From a checkpoint of a small image classifier: held-out accuracy 96%.
Rows from block 3 of a small image classifier, named by matrix and row number. Rows with one number within an expert belong to one neuron, the router's apart. Each number is 500 + 25 x the weight over its row's rms, rounded and kept within 0 to 999. All counts start at 0. Numbers have three digits each.
After each expert's rows are labels from the 100 images, of 14976, where the router gives the expert most weight on average: "strongest on" is what is common among them. Only what is clearly more common there than usual is listed. The data: capsule endoscopy frames (Kvasir-Capsule). In brackets: how many of the 100, against the usual share in percent.
# router: router (model.blocks.3.mlp.router.weight, 8x160, trained with AdamW), inputs 40-79
# up: expert up (model.blocks.3.mlp.up, 8x160x160), inputs 40-79
# down: expert down (model.blocks.3.mlp.down, 8x160x160, transposed), outputs 40-79

# expert 2
router.2:477487509477474462467472468468477527472510472534467505538515474464524468529532497503534458523501531546525496515541527489
up.0:500457500553461491500550459503500500500450532523500500500500466500500506500452500488428500520467444516506500500500439492
down.0:513476540498500472500550471500500521500441500500500500516500500508500500515500495488500527536500500450500500500500522514
up.1:581542500500478500516500500500543533500500500550500500500549500500465479500510531466507500500500479431486500528500500524
down.1:574500461500518519526542500541466500500535500500489500481500500500500500544498500500561514500469459525500500500500470539
up.2:500460473558500500500500500500438500500458500514525517522552500496500500499500500500448500500500476532500569500500562469
down.2:484482510489500467461500530500556479545465500500500500554455500500533521500500423500521459503472500500550500500545500500
up.3:499478510518500500500470500445475501500522500500449500484529500526500479472500512500500500500500500526536500500500556500
down.3:478468500500500480489417510500535500500517542546500500481500491500465500500500483500500500511463500525500538500525536500
up.4:545500510500500500500490500500510500526426500500500500500479500512537531470473492500471537483530500500461500553463500481
down.4:500500500466499500543470524552483473500500482500434500536500500500500479504500530500500475500492500444469500490500500455
up.5:553458500484500500500476513469511432500500533540500500500528505500517500500529474500584500483500500530484500465500588441
down.5:529500489500500522500456483531500500481518505536455500557500500492455557484474471500474470440494500500552500500520500564
up.6:500500527500468590470549500500500500500500500471500488500500500438467500485500484500430500500500500500500500500500500500
down.6:500471547500500533481500538500500528500524500500500500484500516481500500500500490500511495500567503504505500500433536500
up.7:454546499559579500500500500500486500500500471500444500500500500541500479500551500500500500500428450533500458500464500500
down.7:465500500500463506539500459500490493513500507568498534493515528525500500500502467500500525500500497500500469478563500541
up.8:500581522485500502500471499500500468500500500500500500492500500500507470460500500500500500500533529436478500500453500473
down.8:500500536500532500500500464505500500516495466514536499481448522500474500500547500459500545536481500500500500500500500557
up.9:500500500500500500520500500500500500539519540500546500541490479500484499500498500500500500500500526467531500467437500479
down.9:557526461500500434500563500500500502500483526469496500555500480500500497497476538556500500500500535507484500500495536500
up.10:458462500500494504527518517500525500514550500500527500499500523495500478500500500500500500500500500457500551500426487481
down.10:500464490500560456510479500500526500434517500500491500484457522500500500500557527535526500530455518500500549528531500500
up.11:496543496500500566500524489453498500500500494500500500506486500500500444500500500573554500503484473500500500500454487500
down.11:448500516500470500500500458500500500455500500500541470500500500523519500500455500500500500525481500463500510489500549500
up.12:500551500496500500500508500514469498500500484500500500492461502507500500500441500500500511500490489500460500603500500500
down.12:500484500500520500534519505500525424500532510454463471500500538562453500500500523514500447537474500500500500500500547500
up.13:500441530500546506500500466500500500500516550497500500521543500459500500500500500536500546500500500500500470447500500500
down.13:500500469471500500500500526500500518511521500500500500474504500500524500527439500512533513483500538500500469432500500516
up.14:500500536487533520500500500500500500500500500539555425500463500500500500502500517500500546546454449531520500500500500452
down.14:500500465490479500500529511500447504500530500500536496431500500500517500557477500500500500474532484500458500493567487500
up.15:500500500591545500514555511483500500500513465500500505535500531500480546500500535500554500500500500500517518436473526468
down.15:500485500500523500500556499452511500500509463500521539500500500500500491535517513500500506458447513533512477500500504500
up.16:524474559524500500490500509500500484500500500500500440500460500500441500461500565500518500500500500500476532479477500488
down.16:541500567517516500500534473529469500500500500500518500500468451500444484500500470500500556500537500500473528521500512500
up.17:500500491523500500500500500453546476482500559500500479500537495500500500500444500534500500469500532500500500500500440503
down.17:499500522462500500500500500500522548482500513500561483532500500500500500500499541512500471500500502500500500500447486462
up.18:529509500500500518500500500500553500500500500539500500500434522506453491506542500500486500418500507573500562453546477500
down.18:500449500500463462542541500540500423500481546500500500500563542479452500500499500500500500500500500461494536500500500482
up.19:500500500500500471500500451462491500500522500500500451500500528500500535500466527500484500539500504500500500542500500501
down.19:500500516500500569500500500505500481500500500500500482500500487500456556500551482517500500500500446500523486492509500469
up.20:500500500505516500492500500500472534500500511516500464477500556500477475517529500529500481500511536500500500500462543500
down.20:445456458470414511500500499536500500495547490534427500459500500467500500500462500512500500500495477547500572468470468500
up.21:500492500511508508438532505511542500500500486457500532504521478513488464518462500495497468468444504455500500500500530534
down.21:500500500500526509478476463439526500500500533500500500531522511515553500460469531500529500500534500562475500511459524562
up.22:457541545500445500500507500537472500517462539500474500500500525500500468500529482460500485520500532500500500500500500500
down.22:500500557500541471500500455477500500444500562500500488492500526500500496500500500500500500515544544500536500562500500500
strongest on: finding: reduced mucosal view (69 vs 6.2)

# expert 4
router.4:470473479487459489453497537478481504562500478508541515528506473510523499540538537482514492543496554494535488520513497529
up.0:471528500500448487448500500524500427543508500500537500500500573519500515500500537500472500500483510500493518437477500517
down.0:460500500500469500500500500500493500492500500500534517453500500527524495500519500529500500515456500490500527425500483500
up.1:532500517495476500545468505500500517523546500500500500500500445500500459500480500500500500489523497500500532500484500508
down.1:500500493516493510500500455500500558450500476500500500439502500500500500506500561476500500500456546546500518509500500500
up.2:528504403472533507549473557500500484500500516491500463500500474507500500569500500495460500500500463500500507542500500505
down.2:453558464500531511514522500500464508476500500496519500473499524500531500478500496500525500481505559489488480539500500500
up.3:500504532500500500500543515513500456500462483500542475500500500500492500484500480442433500473500500476500500465466500480
down.3:568473500552489500500503527500500500472500479489534447500500500500485500469500500469500485525500428500500500500494500457
up.4:500514468500500500500500517500493428500442500500500500500517446500500486506500500490500500507500500500500576500500500500
down.4:500500500500459500502486500472470567503475500500545500500478500500512552537519500500500497500500500500503500500570501500
up.5:545500500511541500500551564500557500497428546500500535500500469500500500526500448500476500500543500500480500494454482430
down.5:468522500455534500487500500486500500472563527491497500500446500546500500521500484558500500475500476536487500449534500500
up.6:500500470500529500498500472538500500500514458500500500520500500548478462450500500487500500469431500500500500500478500473
down.6:500500570527500476500489520500500500500500471500534496550500500500455500500494500500422500500419500529485500534500451460
up.7:500500500518500500500500463500536493500500500443495500472520465500454489461500474500500538559500470500500500500492500484
down.7:466468524500500490458499500531527472559545461500467500500500461500500500500528480500544500524469522500500506507494474500
up.8:500500501500500500424438500514500500500500500500500500500500463500507500454500483500500500500500491496500500507464500500
down.8:500500558500500500500500500446500500517484477500500500500500500500500500500500544500522500511459500526432500554500558462
up.9:500500500500500500500482498500539500514521446500500449491500500526478541500500472500456500466500500490446469500509500500
down.9:557500484500500500500520472500500500449500500500534500500514500508489458529456500500492500500502481483500526500524500537
up.10:447500500506501464500500523500500462500485488528545449535500500518557525500500564483469490525500500479500500548500500500
down.10:451523500500500500500500500500449500482500468544473456500500517560500500516523439500492500482445473472500490564454500546
up.11:500500500496451524485500502544500452500524515500500463510500500477519517508520509500508500480496500494449562500490500467
down.11:500476500500500477503461534500500500500513500500488500511500500500500500570500461500500500536500500539466491452500477500
up.12:521425463500500442446500500500541455508447502500500451500500500500500500448500563500500522509523488536465500500500500488
down.12:500489473491493544500500476490500500531500500510500527500500500463482521500516500500465495506532500500543500489500500500
up.13:504510478476500500518516500522510500540463452529500495442455500443500510462500485500500500548500533480459500541452579500
down.13:533500500534460512481500433462500454500525500500523490500500519500499458500500500531485453500465453483500432500445487500
up.14:500512500500500461500500470489455426500500486500490500500500512500500500500464500500460564500500534500500441512502500500
down.14:500500518500500581506476465516500500499482453500500500500453540487480523500500486481500500500500500500527500461500500564
up.15:455499492529500473496500544500500435527500457500520510486500529537500500518539559500489500500500491500500488528452500533
down.15:472475500500544496481529500464500484500500500500500500561500481500500500500500500500458500523499500500541500500500466487
up.16:541462532501480520467500523500500512500529514500478531500500500522463500500449523516495500480543504516497524516500500500
down.16:500500488516500500500458500530523534500457500445526500500522500500457491500517518504500500500546432504516497500464500495
up.17:493500608500488463444548476500500500560479500500487517500500516500524500547480500500446500464493500537468500500500500500
down.17:477500500500504500500500472473500517538505493500500412500500534500500543500500500500500500437500500522500500508474500500
up.18:500500557549461500500477561500479500509535500457500483495489500476500500500500500500500500460492500470500546463500455535
down.18:500601532515500491453500520500552500500500520500500465507500500500500500500491537521500525451460500494500500500474537529
up.19:500471500500500500500535500500500500535500521508500485500500552528500500529500454500500500500519523500500499500477562481
down.19:516482454494500425461521520480441500500500500460476487474514500570500552500516544529469500500465500500500542500500537500
up.20:500552501500500500500540473562446500500500500488500513515488522475550493500451542500500476500500526500500478542444466500
down.20:500548500459500500500500471500500515500541500500500546500487500493500486500500500539500500500500504487500445545512474543
up.21:500539516500473464529500500484507500500479549502500500500487500500500500500539470475500521500476500537485500528500500569
down.21:500500506533500500500500530500500429500500493568500500493456500500428500461535613561500519500500471500500500500500500500
up.22:520500510510510515464521546500500428500500479515529548500500500500500497500500516530500543500528498500477544454490500505
down.22:500443500500500538479531500500500461440500500500500500538461478449485540466495500488490500486486502509514500481500500473
strongest on: finding: ileocecal valve (74 vs 8.8)

# expert 3
router.3:457534465464537500501507476485487508483485490491501553539503445495507457501518517504515476511515539543521524501513528537
up.0:500500540500493500500424529486449500479500520509540500530500536500500483511500496487475500514500471457500468506503500544
down.0:543500500500500462500449488500566531524500500500500500500461500500500455503533522500500481521526523525500461446559500500
up.1:500500500500462500452500500473505500518474446500500500500500500500500500500500500470500500433500485500536488537500500500
down.1:500540500500457500500500500532500500543469510500419500500500495500486500500540453500500500500478500500500500523469500605
up.2:522448500558518572500550500500477463500500500500500459500500468504500419484500527500500500516484537492514500480463500500
down.2:445500500525500516487512539500500500500470500500504500500474500403500528532500490570500474541477500500500500500544500440
up.3:487500500522500500500500492479474470500516535500543467555500500500439500474541536471500500547500536501500500500470500563
down.3:500500467476519541500541500500453515500463500471500519500466500500459500500500500500500501500500500500500500500500500500
up.4:527425500500500500487500526500500500500500505500468500500500500500463446500500500459500467500500512468418500522495500500
down.4:500500535500496477500500500500500532500435500412500500500532543536500506488521500548500467500500500500500518500500504463
up.5:500483500477455569536524485545517462500500475500440546458430460510511500480466500466500500478528483516456508525500521500
down.5:456484500500500500463500500500458500500510500500486500432484478500530512523500521477519500560500473503427500496500541539
up.6:493475524519547500526546500532500500482500510500443550497500526533516530455500553500500495511500467483536500469483505514
down.6:557454500479454512465500516500483561521507500500457467500488500507500516525500500470542500516500478505495500500500534542
up.7:500500500551559518458500494500472500481500500500546555537459500500439500488498500535477547459500500481479525500500509527
down.7:500500500500528524519500500500500500495475517464500500500500497500500500500461500500486504458544483500500500500500490533
up.8:500500500500500492500500500500516500477534500500489537435500461520544537478500495512500444500519500500524500457500500480
down.8:521500500500500500554470500488500500500500500500500495500500500500500500500500500500463486500500514547500500524500521500
up.9:500500500500558500500505500500492475500554545500543500500501506500500500500429524500467508500545452500500547492500500500
down.9:453500500505500500520448573500488500546456530471500500451500530500500486494500500500500500500500511477500500450481474500
up.10:457500582500500500500500554500500500500500546462500500500493500500465468477555467500410497500533500500504500500485500500
down.10:465550500523500500443500500524464500406500500457516548469473500526548509500500500436506457500466500500500500500500500510
up.11:481476500469500450500489528516500477500541500464500459500500500555458500495500500515525515500500500525456527500459508500
down.11:500474500500500478500500491453501417535500500507478500478523500474514500492464500500567500500500526507500500520527474500
up.12:529500500500500500455421430541533500531500500489500458500535500444500500500464500500500500530487518451476463459463500531
down.12:500500527500531500538500500502472527500500481452500500463449500463417510500500476480500473500525500541500523500491464520
up.13:500444462500500500517561526500500500500461466500500500500491500450500500468481482500555511471504500500471507475500500500
down.13:500500445500500507541508560500544553457500500500500500542500480477467500500498517500500500500452500500500572524456500500
up.14:479500500500500477520535455570500443500500483475500500475491500469453465518524499463500462516500465477458500477500483508
down.14:530500500452528500474500500500500543439470461500500500500476473500456558510500506439525499500500500500500513547518540500
up.15:508500500500500461500462500547500483500500500500504491500500500488500500500500500543500543500528454524453500475458500551
down.15:466500547500500500500428511500500478500537543533500431472500500558500458508500500500500500496500457436533429500523500500
up.16:500500488546506500500551516500529500500500500500533500528500500500500500527449500513500514459497468500465512483500500467
down.16:500551500500533500500500500447521524500480550540500462500500500500494500500500467513517500500487500477481500520445550488
up.17:454421527522486500500562500500500465421457500500500500465500500507500500411500535533471500466472500447500500500500480500
down.17:500500500494540549500500500543534500526500500500457500500500500463434500500500500509500523500500500500500500560500500500
up.18:500500500500545500500500554500546500500449500524543500521500500500500485500500485523550500455500500493457500500500449516
down.18:500483544473552505500556500500544500473467515476500534500500500581522500480500500545500500500500530500516500500500482500
up.19:500549504495514500500516500523493505534500476414458534456500497536500500500539500500500500500509514488500500473510469462
down.19:500500494563500487460500479451532527500500532500481521533480437503500458500500500462500497543557500500500574530514569500
up.20:541504500500500594500433530500500500525500500500500500457500500500500500500520469530500500494500545526465528500490500500
down.20:459500536500467500500499500500500521504484500500500500509454449412468450500491500500502427500552500500500500457470441500
up.21:521500500525500500500526500481499500463520500500500505463445395479531500456500500564471500500500526485538555502543500500
down.21:536490533500512500503500444500483500500489500500482448513500500435500510490510491452457544500500479500547500553530506454
up.22:500500461471506500483535500500500500500500506515542563500469500478466493500480500555480524500500467512490500485495500472
down.22:536500452537500500500505507500538539500474478500553466500500500500527485500532500500500500500532527500481500488514513500
strongest on: finding: pylorus (40 vs 3.4)

# expert 1
router.1:487466505486542477462503481477506530482492507548495522522468478498496490520517521480503515543521511533513463544536532519
up.0:500460500513511500506535500500500500500500500500500471500500500547433506500500495464500500500500475493500506500458412520
down.0:500500546493500500500500560500500500496500500500500500490500548500525552481485500500500470497525500500500540456462490500
up.1:500500543498500483506475500500500500500542500532476500500527500548500500500423500500462500500500500499535500516495500500
down.1:540500513500498500500455555500532533489500524500467500500500500474500486527500487500500500513469500500478500500427500474
up.2:494486547468529513500500500500500500500500469601497500500533500500500554455453500500504483480500488530444500534512500531
down.2:471500468482560500500531500500533524478518465478500487500500474431500500497509536483500460531500528483500500542515546500
up.3:500480500533507500549432532511500500500480506500500500456467494500444548541500500500500500563500500467500500545462500510
down.3:500500517461483500500500519500489505500500500500500533500500437494500500500429500530500500465455500500500500452500500493
up.4:500500494500524500500500500500500500500500562447500492500500460500465458520537428500482526550500500500555500500500419522
down.4:452500561519500500500500449500500500500500500505460500500500521526516484515500500500500500500500500468500500500537539481
up.5:519469531483469500500500500500494531500500500500492479495500500521509537495492512500500500438530547500465500500507500469
down.5:500469474500500488500476545440500500531454503500500551527477474500500481477500500479512500500500511548500555500500510500
up.6:500425482530537499534536488528500500500526500500490535500500500500500497464447500487500500465492446500500489524482512495
down.6:500500484500513484500500515481504546500500512500484509500526481460504500500476500583500476500527500465446500500508500500
up.7:488500454516474500500492484512558500500542500500500525500462546500520500509506536518552500500511452500468520510500500463
down.7:448500493471500500500500576500500500435512500500488551500500502500500527546491500477500500514432492513562466456588500478
up.8:500498500500533526484557547462500500520500536447511500500490484500500556516500500500482524455508410500500463557486469528
down.8:500495500500488468500558500500500494500546487500500500506502500461483500500499470472500500518500500500500500479473462506
up.9:500491443500500500552500500500500528500475500475469500462478500507534523478500500500473500460454500500500500500476500500
down.9:500500443462500500500534524475547458518500500523483529531500477500500530501469500498500500464489488500500500500472465500
up.10:558446466500467445528500500500522500525500500484500477474507561500500484507500534500491498463498461500500497462465490507
down.10:500500479500500445453500435500510500480533467482539500501499500500535500500500500492500500476500481534469479507500500467
up.11:500500529500469500500500496500533548500500500432500500469500548545500500453500500500500500500500500500455500500496425500
down.11:500500500597500532500500497500520500521500500500500463534479500500477500495500455500500543500500500477465437471471539494
up.12:476469439477500500480491500521500470546498500469512490525500500500467500484497500479500500500476500500531504580463479500
down.12:500500500471500500487526488483500500443500502472500514500502479477513495500500509536502518500500500500500474561453553500
up.13:540500500488500548487500500500500502514512500500465500542500485523500507500515479500496500500500522435492476461435514500
down.13:500459500500500500533500500543500500486523500542474463500500500500509500471500500459508503500500500495500530526500500500
up.14:500524494511578493500500459515500507482460500492500500499527500500525471516463470497500444454500500524486496500500500500
down.14:500524500549500500477526500500500441533518457500500500532510500500500500513480500486500485543500500540477481511544500546
up.15:571472500500515504500471500547458500500500526480500500444525500453500454500500510537500531500500514500481500500449518500
down.15:467523528500430500468500550500482486475500482500500500500500500500500515461505500500494557500500500479544563500500468480
up.16:539500550488497471454525528490500450500473500500536484500500500500542485499500480515500549475508500545500466500500500500
down.16:500483500500500434579500500474500528461539494500500521500500520515448479500500523499495489500458500496500472521500546500
up.17:485500540468479588500478481500513449500500469500500471500438529523550513500500500500483471496500500554515543500500516500
down.17:520500509500500500500507500474500464500500501520500522520523500500447519498500500510484476424478540500520500500500500500
up.18:500500472500548467532572500500500500500533500500500481500500500500515500500500486500514500515549458424483440456500435446
down.18:500500500547500499511500458477500500497500500534539510469558500488516500500466500521500500498477522500453544444500500510
up.19:500500500500454557500500500482485502487483500500487470506500481500500453459500500484500500500545500431500480500495481500
down.19:500500474456500500521500490500485500498501455415562500500500497500472570500464533500500500500568456538500461500500500500
up.20:500500610483549500500471475492500500525500500500500500500500500526502527500500479462500498500500500500500524513500452431
down.20:484500544501512500500451454500510500500434500500548461500473494523518508500500500500500500509539474452504440493500500527
up.21:522533500500500535514500473500500500537479500500536500435500506500500500547482537500476458473500500493480452500447467500
down.21:500546500500562502534500500500534451500500500526500500445553479484500460500500559518500507500500556500500500513500500500
up.22:462479500538500500500500500508445500534548500500440451500500486500500516500500500529500500517539492572500500500500500500
down.22:543500500526448530514539500484488500555500537500500470438500530493500458542500500500500500492523477500500500500476520500
strongest on: finding: reduced mucosal view (38 vs 6.2)

# expert 0
router.0:462551506489505471514479513502455522500528466509509528510482498466506510536546532473562508520511516465521495517532510522
up.0:561500506520500533500500500571463462474500500500500532500509508500500509546500500500451538530460500494500516500484522512
down.0:478548500500538509515439500500468551474470485500442500500462473500486490519500500489500500500500500500513500500527466500
up.1:567511454553575500500563478521500546500500523500500500500500500468500495471511500474500500500500509500508500500500500559
down.1:500500500500494500529494529500550500500465500473489500500504500554519546500500457518473492500500468469500500477462500510
up.2:543500500500473500500500500521468500500475500571544500473500571500500480500484500453500506537585511500454511500500456483
down.2:550566500530481464457608517500500477511500500500536500500500492500500514517500463524544452463520519515474509500488556500
up.3:542569500500500500480487500500500500500500418500500532478500500522488454500500500536446514528500500480551464500486500491
down.3:441522500459433500490500500500532528500500447500539533520500470500478500464500545488502500449456500535500500491500510439
up.42:484500500508500520500487500505541497500500536500513521500545500500500500551478438521500493479476442500450500497534504540
down.42:461500500467500500510520500531487500500500500531433500553506500500500512500540488471500569437441454502488500493515500486
up.43:500512500500458500500500507487500500500500532515500500488500500532472579500500500491500479429545500471500500500531500500
down.43:538500500500433522452518493512532469541500518500500500462500528521500454500500478525539495500477500497488517500491500455
up.44:471475500552500452473463500500468500579500500494517500502527502500500476529522470518526500464510500524456500500459458517
down.44:452448500500500458500474490432480500449496500546475494532508500491540500509500500495534485476466500500500500527555565500
up.45:461500492480500500500490500471486500500473545500531476434522500504500551471500500500529477521500523500469481500524500505
down.45:513500556432524553500500500500511500452554500500577544500500500500513500500560452542543500500500505522500500500500511531
up.46:500500467500522493500497500500474476432500513500522463500522500500535500471479500485500454517500500500527529486500500500
down.46:525500500500500500500511500500500500500504530500500492500500500480500500500500500500535500500532500463500505491441500500
up.47:457418513500500493500500500500511459500493513500500500476500485500500435500500500500500500533467500500511500500500500500
down.47:544471500569500500500517500500463525461500500530500472500500500493500534461500500500466473557500500495520526493520500469
up.48:500500453466500500540500500500468488519467500500500483512500517560500505499500500500511500463500555510510517514500500529
down.48:500500450563447493500478503500477500524516500509545500500553484500500493500500544420466500494500500458478500510500531500
up.49:500486524500500517500500546500481500491500500579480484500476556486464489500543500535500500500500500500500500469456500500
down.49:471500521490546549487500500525462500465549500500500500435500500503534549500541500551533500515495506500509514433500529492
up.50:481492451500500500500546562513500454526528485500500500490482534500500539500528500450491500510485500509500477500493524532
down.50:500500477584448530525500500565452479561500440500500500519500500500500500449500500497475499481500463500500500500500520510
up.51:500477500500483516500529520506475500500500463527401461548500500500558523503474539500500467521500507500500473500456500500
down.51:500528500500500500519500453500500500500448451500523500540500568500492500500564500458500469467500500442500466500500500549
up.52:500538540500500500500500500566436500482500513500500500466500553500500541503500551536500500516500500526478484500500500508
down.52:406500532523500500500536501535500500500526500500451488500500477504500548513500556500500500500576534500529500500500500536
up.53:540530559458500496500500484570497468500528511449500489500500500576467469513500500500500511453491500485500499500500466500
down.53:500489518472500500500523528500539418500500472527486500517450500500486480500500500519500500530500500500500464444500500500
up.54:500500500466500500500500522474500535511497449528500538500553500500500492500497500432500522500482416541500500500502500500
down.54:500500500503500500500474526500421470500500539527500510500551500539500453472500556446548500500547480500484500518533448500
up.55:500500500479508535524436500500500500500500490470465453469523552500540547508532500512455500494500500498500500500451500500
down.55:500500500500455504500518445500497500571500500500500488500500501541484476456500541500467555500500509500489491543488555493
up.56:552521500510574500571500494542487469553487500515523500509500537500477500500503500500500500500533485500500493550500500500
down.56:500528477491500500457500541498532500500476500529500493476500500500446568500500542535511500500458514500500535500500521500
up.57:557507534543500500500508562532500455540549500500463500500500547509559500465492500455500504500481500457540500500520467500
down.57:500462552490538500500521522458531500500509500500500500543500513483500462500500511547500500524561500537504488510500500500
up.58:500532510500500532500500522500500477498531538538500500500536500500500500500500477500500529500500500500486500500432500500
down.58:489500500500457500500500500500447514500539500519500500500543500466476555500435461547492469500520495500500500500474486563
up.59:500471500500459500468500500500500469500542500500500500500500561500500513500500518493519546500500479495486531447480472500
down.59:519500542500500500462500472467515500512500502500499455500522500532519467500444537567446536512500500500500500500526500418
up.60:500500500500459527500500500500483495503500500463452500433500500500500500454519527500500529512500466500500534496541559500
down.60:500496500496513500500500582508506500521473500552531503500500500478477500508528500500500500500500500464500500500500500500
strongest on: finding: ileocecal valve (27 vs 8.8)

# expert 5
router.5:492478460471471502507477483487462547479498518503507519536516479516500507508517504516513508535541526487535481515514488511
up.0:500500579514500500500539500500500500531500500443500500500500547536479500500500500554448520500500463417427500500500500500
down.0:489519459500532500500520529512524500565473482500500473500500500531490561485500500500500500515521500500500500500500473453
up.1:522555479500570542529524521548500500500522500519500500481496500526500500500500494500500510500463500500533500498482500554
down.1:547500500500500538469528500519500473500500500500524536500484532500500500528500463463532464500501537500500473500500508464
up.2:546500539500453558500485536465500500500500505455500500500555500463500469500500484567500427500532479537480479500500544491
down.2:500500510500500465548500482500560500456500500500491529500500500500500465470500520491466465500500527500527500500500472440
up.3:565492536468500500567500523500500453500459500453485436500500490500500500500471500500500530529500500500500500500524448500
down.3:468500500547500500513493482484577527490475521500466454500517500500459500527500474500449467500522500573441511461500541500
up.4:500500500500500503525500500531507500467500569509494500465500500500520500576500539500474500487500579500461500500500549446
down.4:490500500500500511500500472532500500500481500500492562500464473476491500521494500535500500500500493485521500500487564500
up.5:500500500548564500539500500498483500500493500506490449541523512500500460500500464485500500494500487462500500491448500535
down.5:500500405522500508500464500525500534529492527500500500500500500469500516520512447475500518500500489500461500559436500485
up.6:515500500500500500543481500491500459434500528500475500500500484469523545515521500500542553500524511480481500494500442500
down.6:530500500562451542500500493500527528500469500500500500500523500500494500509531476543461500463500471564500437500499517500
up.7:500542509500500533500500500500500500500500449500500465491500500500523531542461536516500500500455500500500500500500500500
down.7:500485500500500531500500476547500500500532500500500500478522520500493500515500522500486500500555500500466519574555467500
up.8:545500465500501566500500500500500500500500500502518500537500500487500533497477437500500500476500446554438503521476484417
down.8:468538500500500500543455498500462500490447500500500474490524500491500500524542500531500544500500500510500534455477500500
up.9:500500500500465472479512539500500484500442500488513489536561515559500500466500527500500535500500500478500500500500469528
down.9:500500429500463500453517535485465500500500529500518462500544500500500526477500500484530568500549529500500460491500500505
up.10:500520535491500476516500561500500505500500500458500500500460471500454519461500500500500545500468500525500472440500470481
down.10:500500495500500500475500500500500500500500477457512461500445546495489506500570466500500533500500495464500497444507496500
up.11:483500517471500500500482492447547500469500500500500451479500500500488527500505500494591460471457479485500500518479513500
down.11:500486500439441485548461548503560569500541444500526500500502500500506500500500558523500455499446500500500500500471542500
up.12:497459500551511469500455515469532466490435500480500480503466500515472480481457500500500500500500484453527500500488531500
down.12:500500500509500512516478463500484500500500500472500540565500423500500500500581508500426514500486500557530520500500500550
up.13:500500571500545500500500500516477500500514509524500500537500500556539500550456514513500500500476500500483572516522500520
down.13:500476500546500500500500490500448500500500500500524486500441553500500500513527461471500500513545500539500500524500524500
up.14:500500518483500500500533437525500500474500500500520500495500493500500497472442539500460474500500514500500490474460500500
down.14:500500500546455500500488500518500500500488500500500495410544542477500500500500500500500466503500517528563500544506500478
up.15:500526500500520471500530484551460500500520500553500526520500530555508500477457500496500544466487500475500486533467500500
down.15:500508500509500500487500500456465500499456432473500500564500521500500532500500538500500477510483500500500500506521500500
up.16:500515565496468514472475500500500500500482500503500458500515496500500500500500455500500500449500500456500500459507550496
down.16:500514500500481500469500500500500451500527500500515500480500500500500528500500493500523500500545500536505500527500521500
up.17:500534500500500500471500500500525477467500500500479483500500500500511500417500500500453484481421425500527455500511547470
down.17:500445524500482500500485500500500482500500500511453500489415500500474500482500492519500500500500500476500500492500442519
up.18:536537455500500478456516500547451539500476500524500476500500500500500500500500482500500540484500500488458483500500516564
down.18:500500552500500500466470500448500500520500500483500500523500533539500534500500500500500524500469520566523496500542536532
up.19:514500500461500500500500522483500512503500428525536467476500494468500501492559500549500500443500453502447536500500473429
down.19:500469500474500515500500490500502500500483490500500492500455500500500500500447500500554423524500500510500500472526510500
up.20:573484517500500439500470500500515459491500500500470527486506560500462450580500524526500500504500475500458557482500500500
down.20:500439524500479500500500510500498497500492485500500500500537500500501500500500568500500500500480458471549474500544500500
up.21:500500519500485491500516500500453500500500500452500500500500500529439456500500500500500440500500500586500466500500522544
down.21:473500500469500517500544500481500500516500469482510541500500561500516493492503500428495459467469494500482495558500500500
up.22:500500500511500500500500500557467484504468500500500554472500500544500594500457515558500500500524500538470485471500500500
down.22:500500500548525526476571500533521483500500491508486536500548547522472525500501526500500506428500500537500522522500474500
strongest on: finding: ileocecal valve (60 vs 8.8); finding: blood fresh (26 vs 0.9)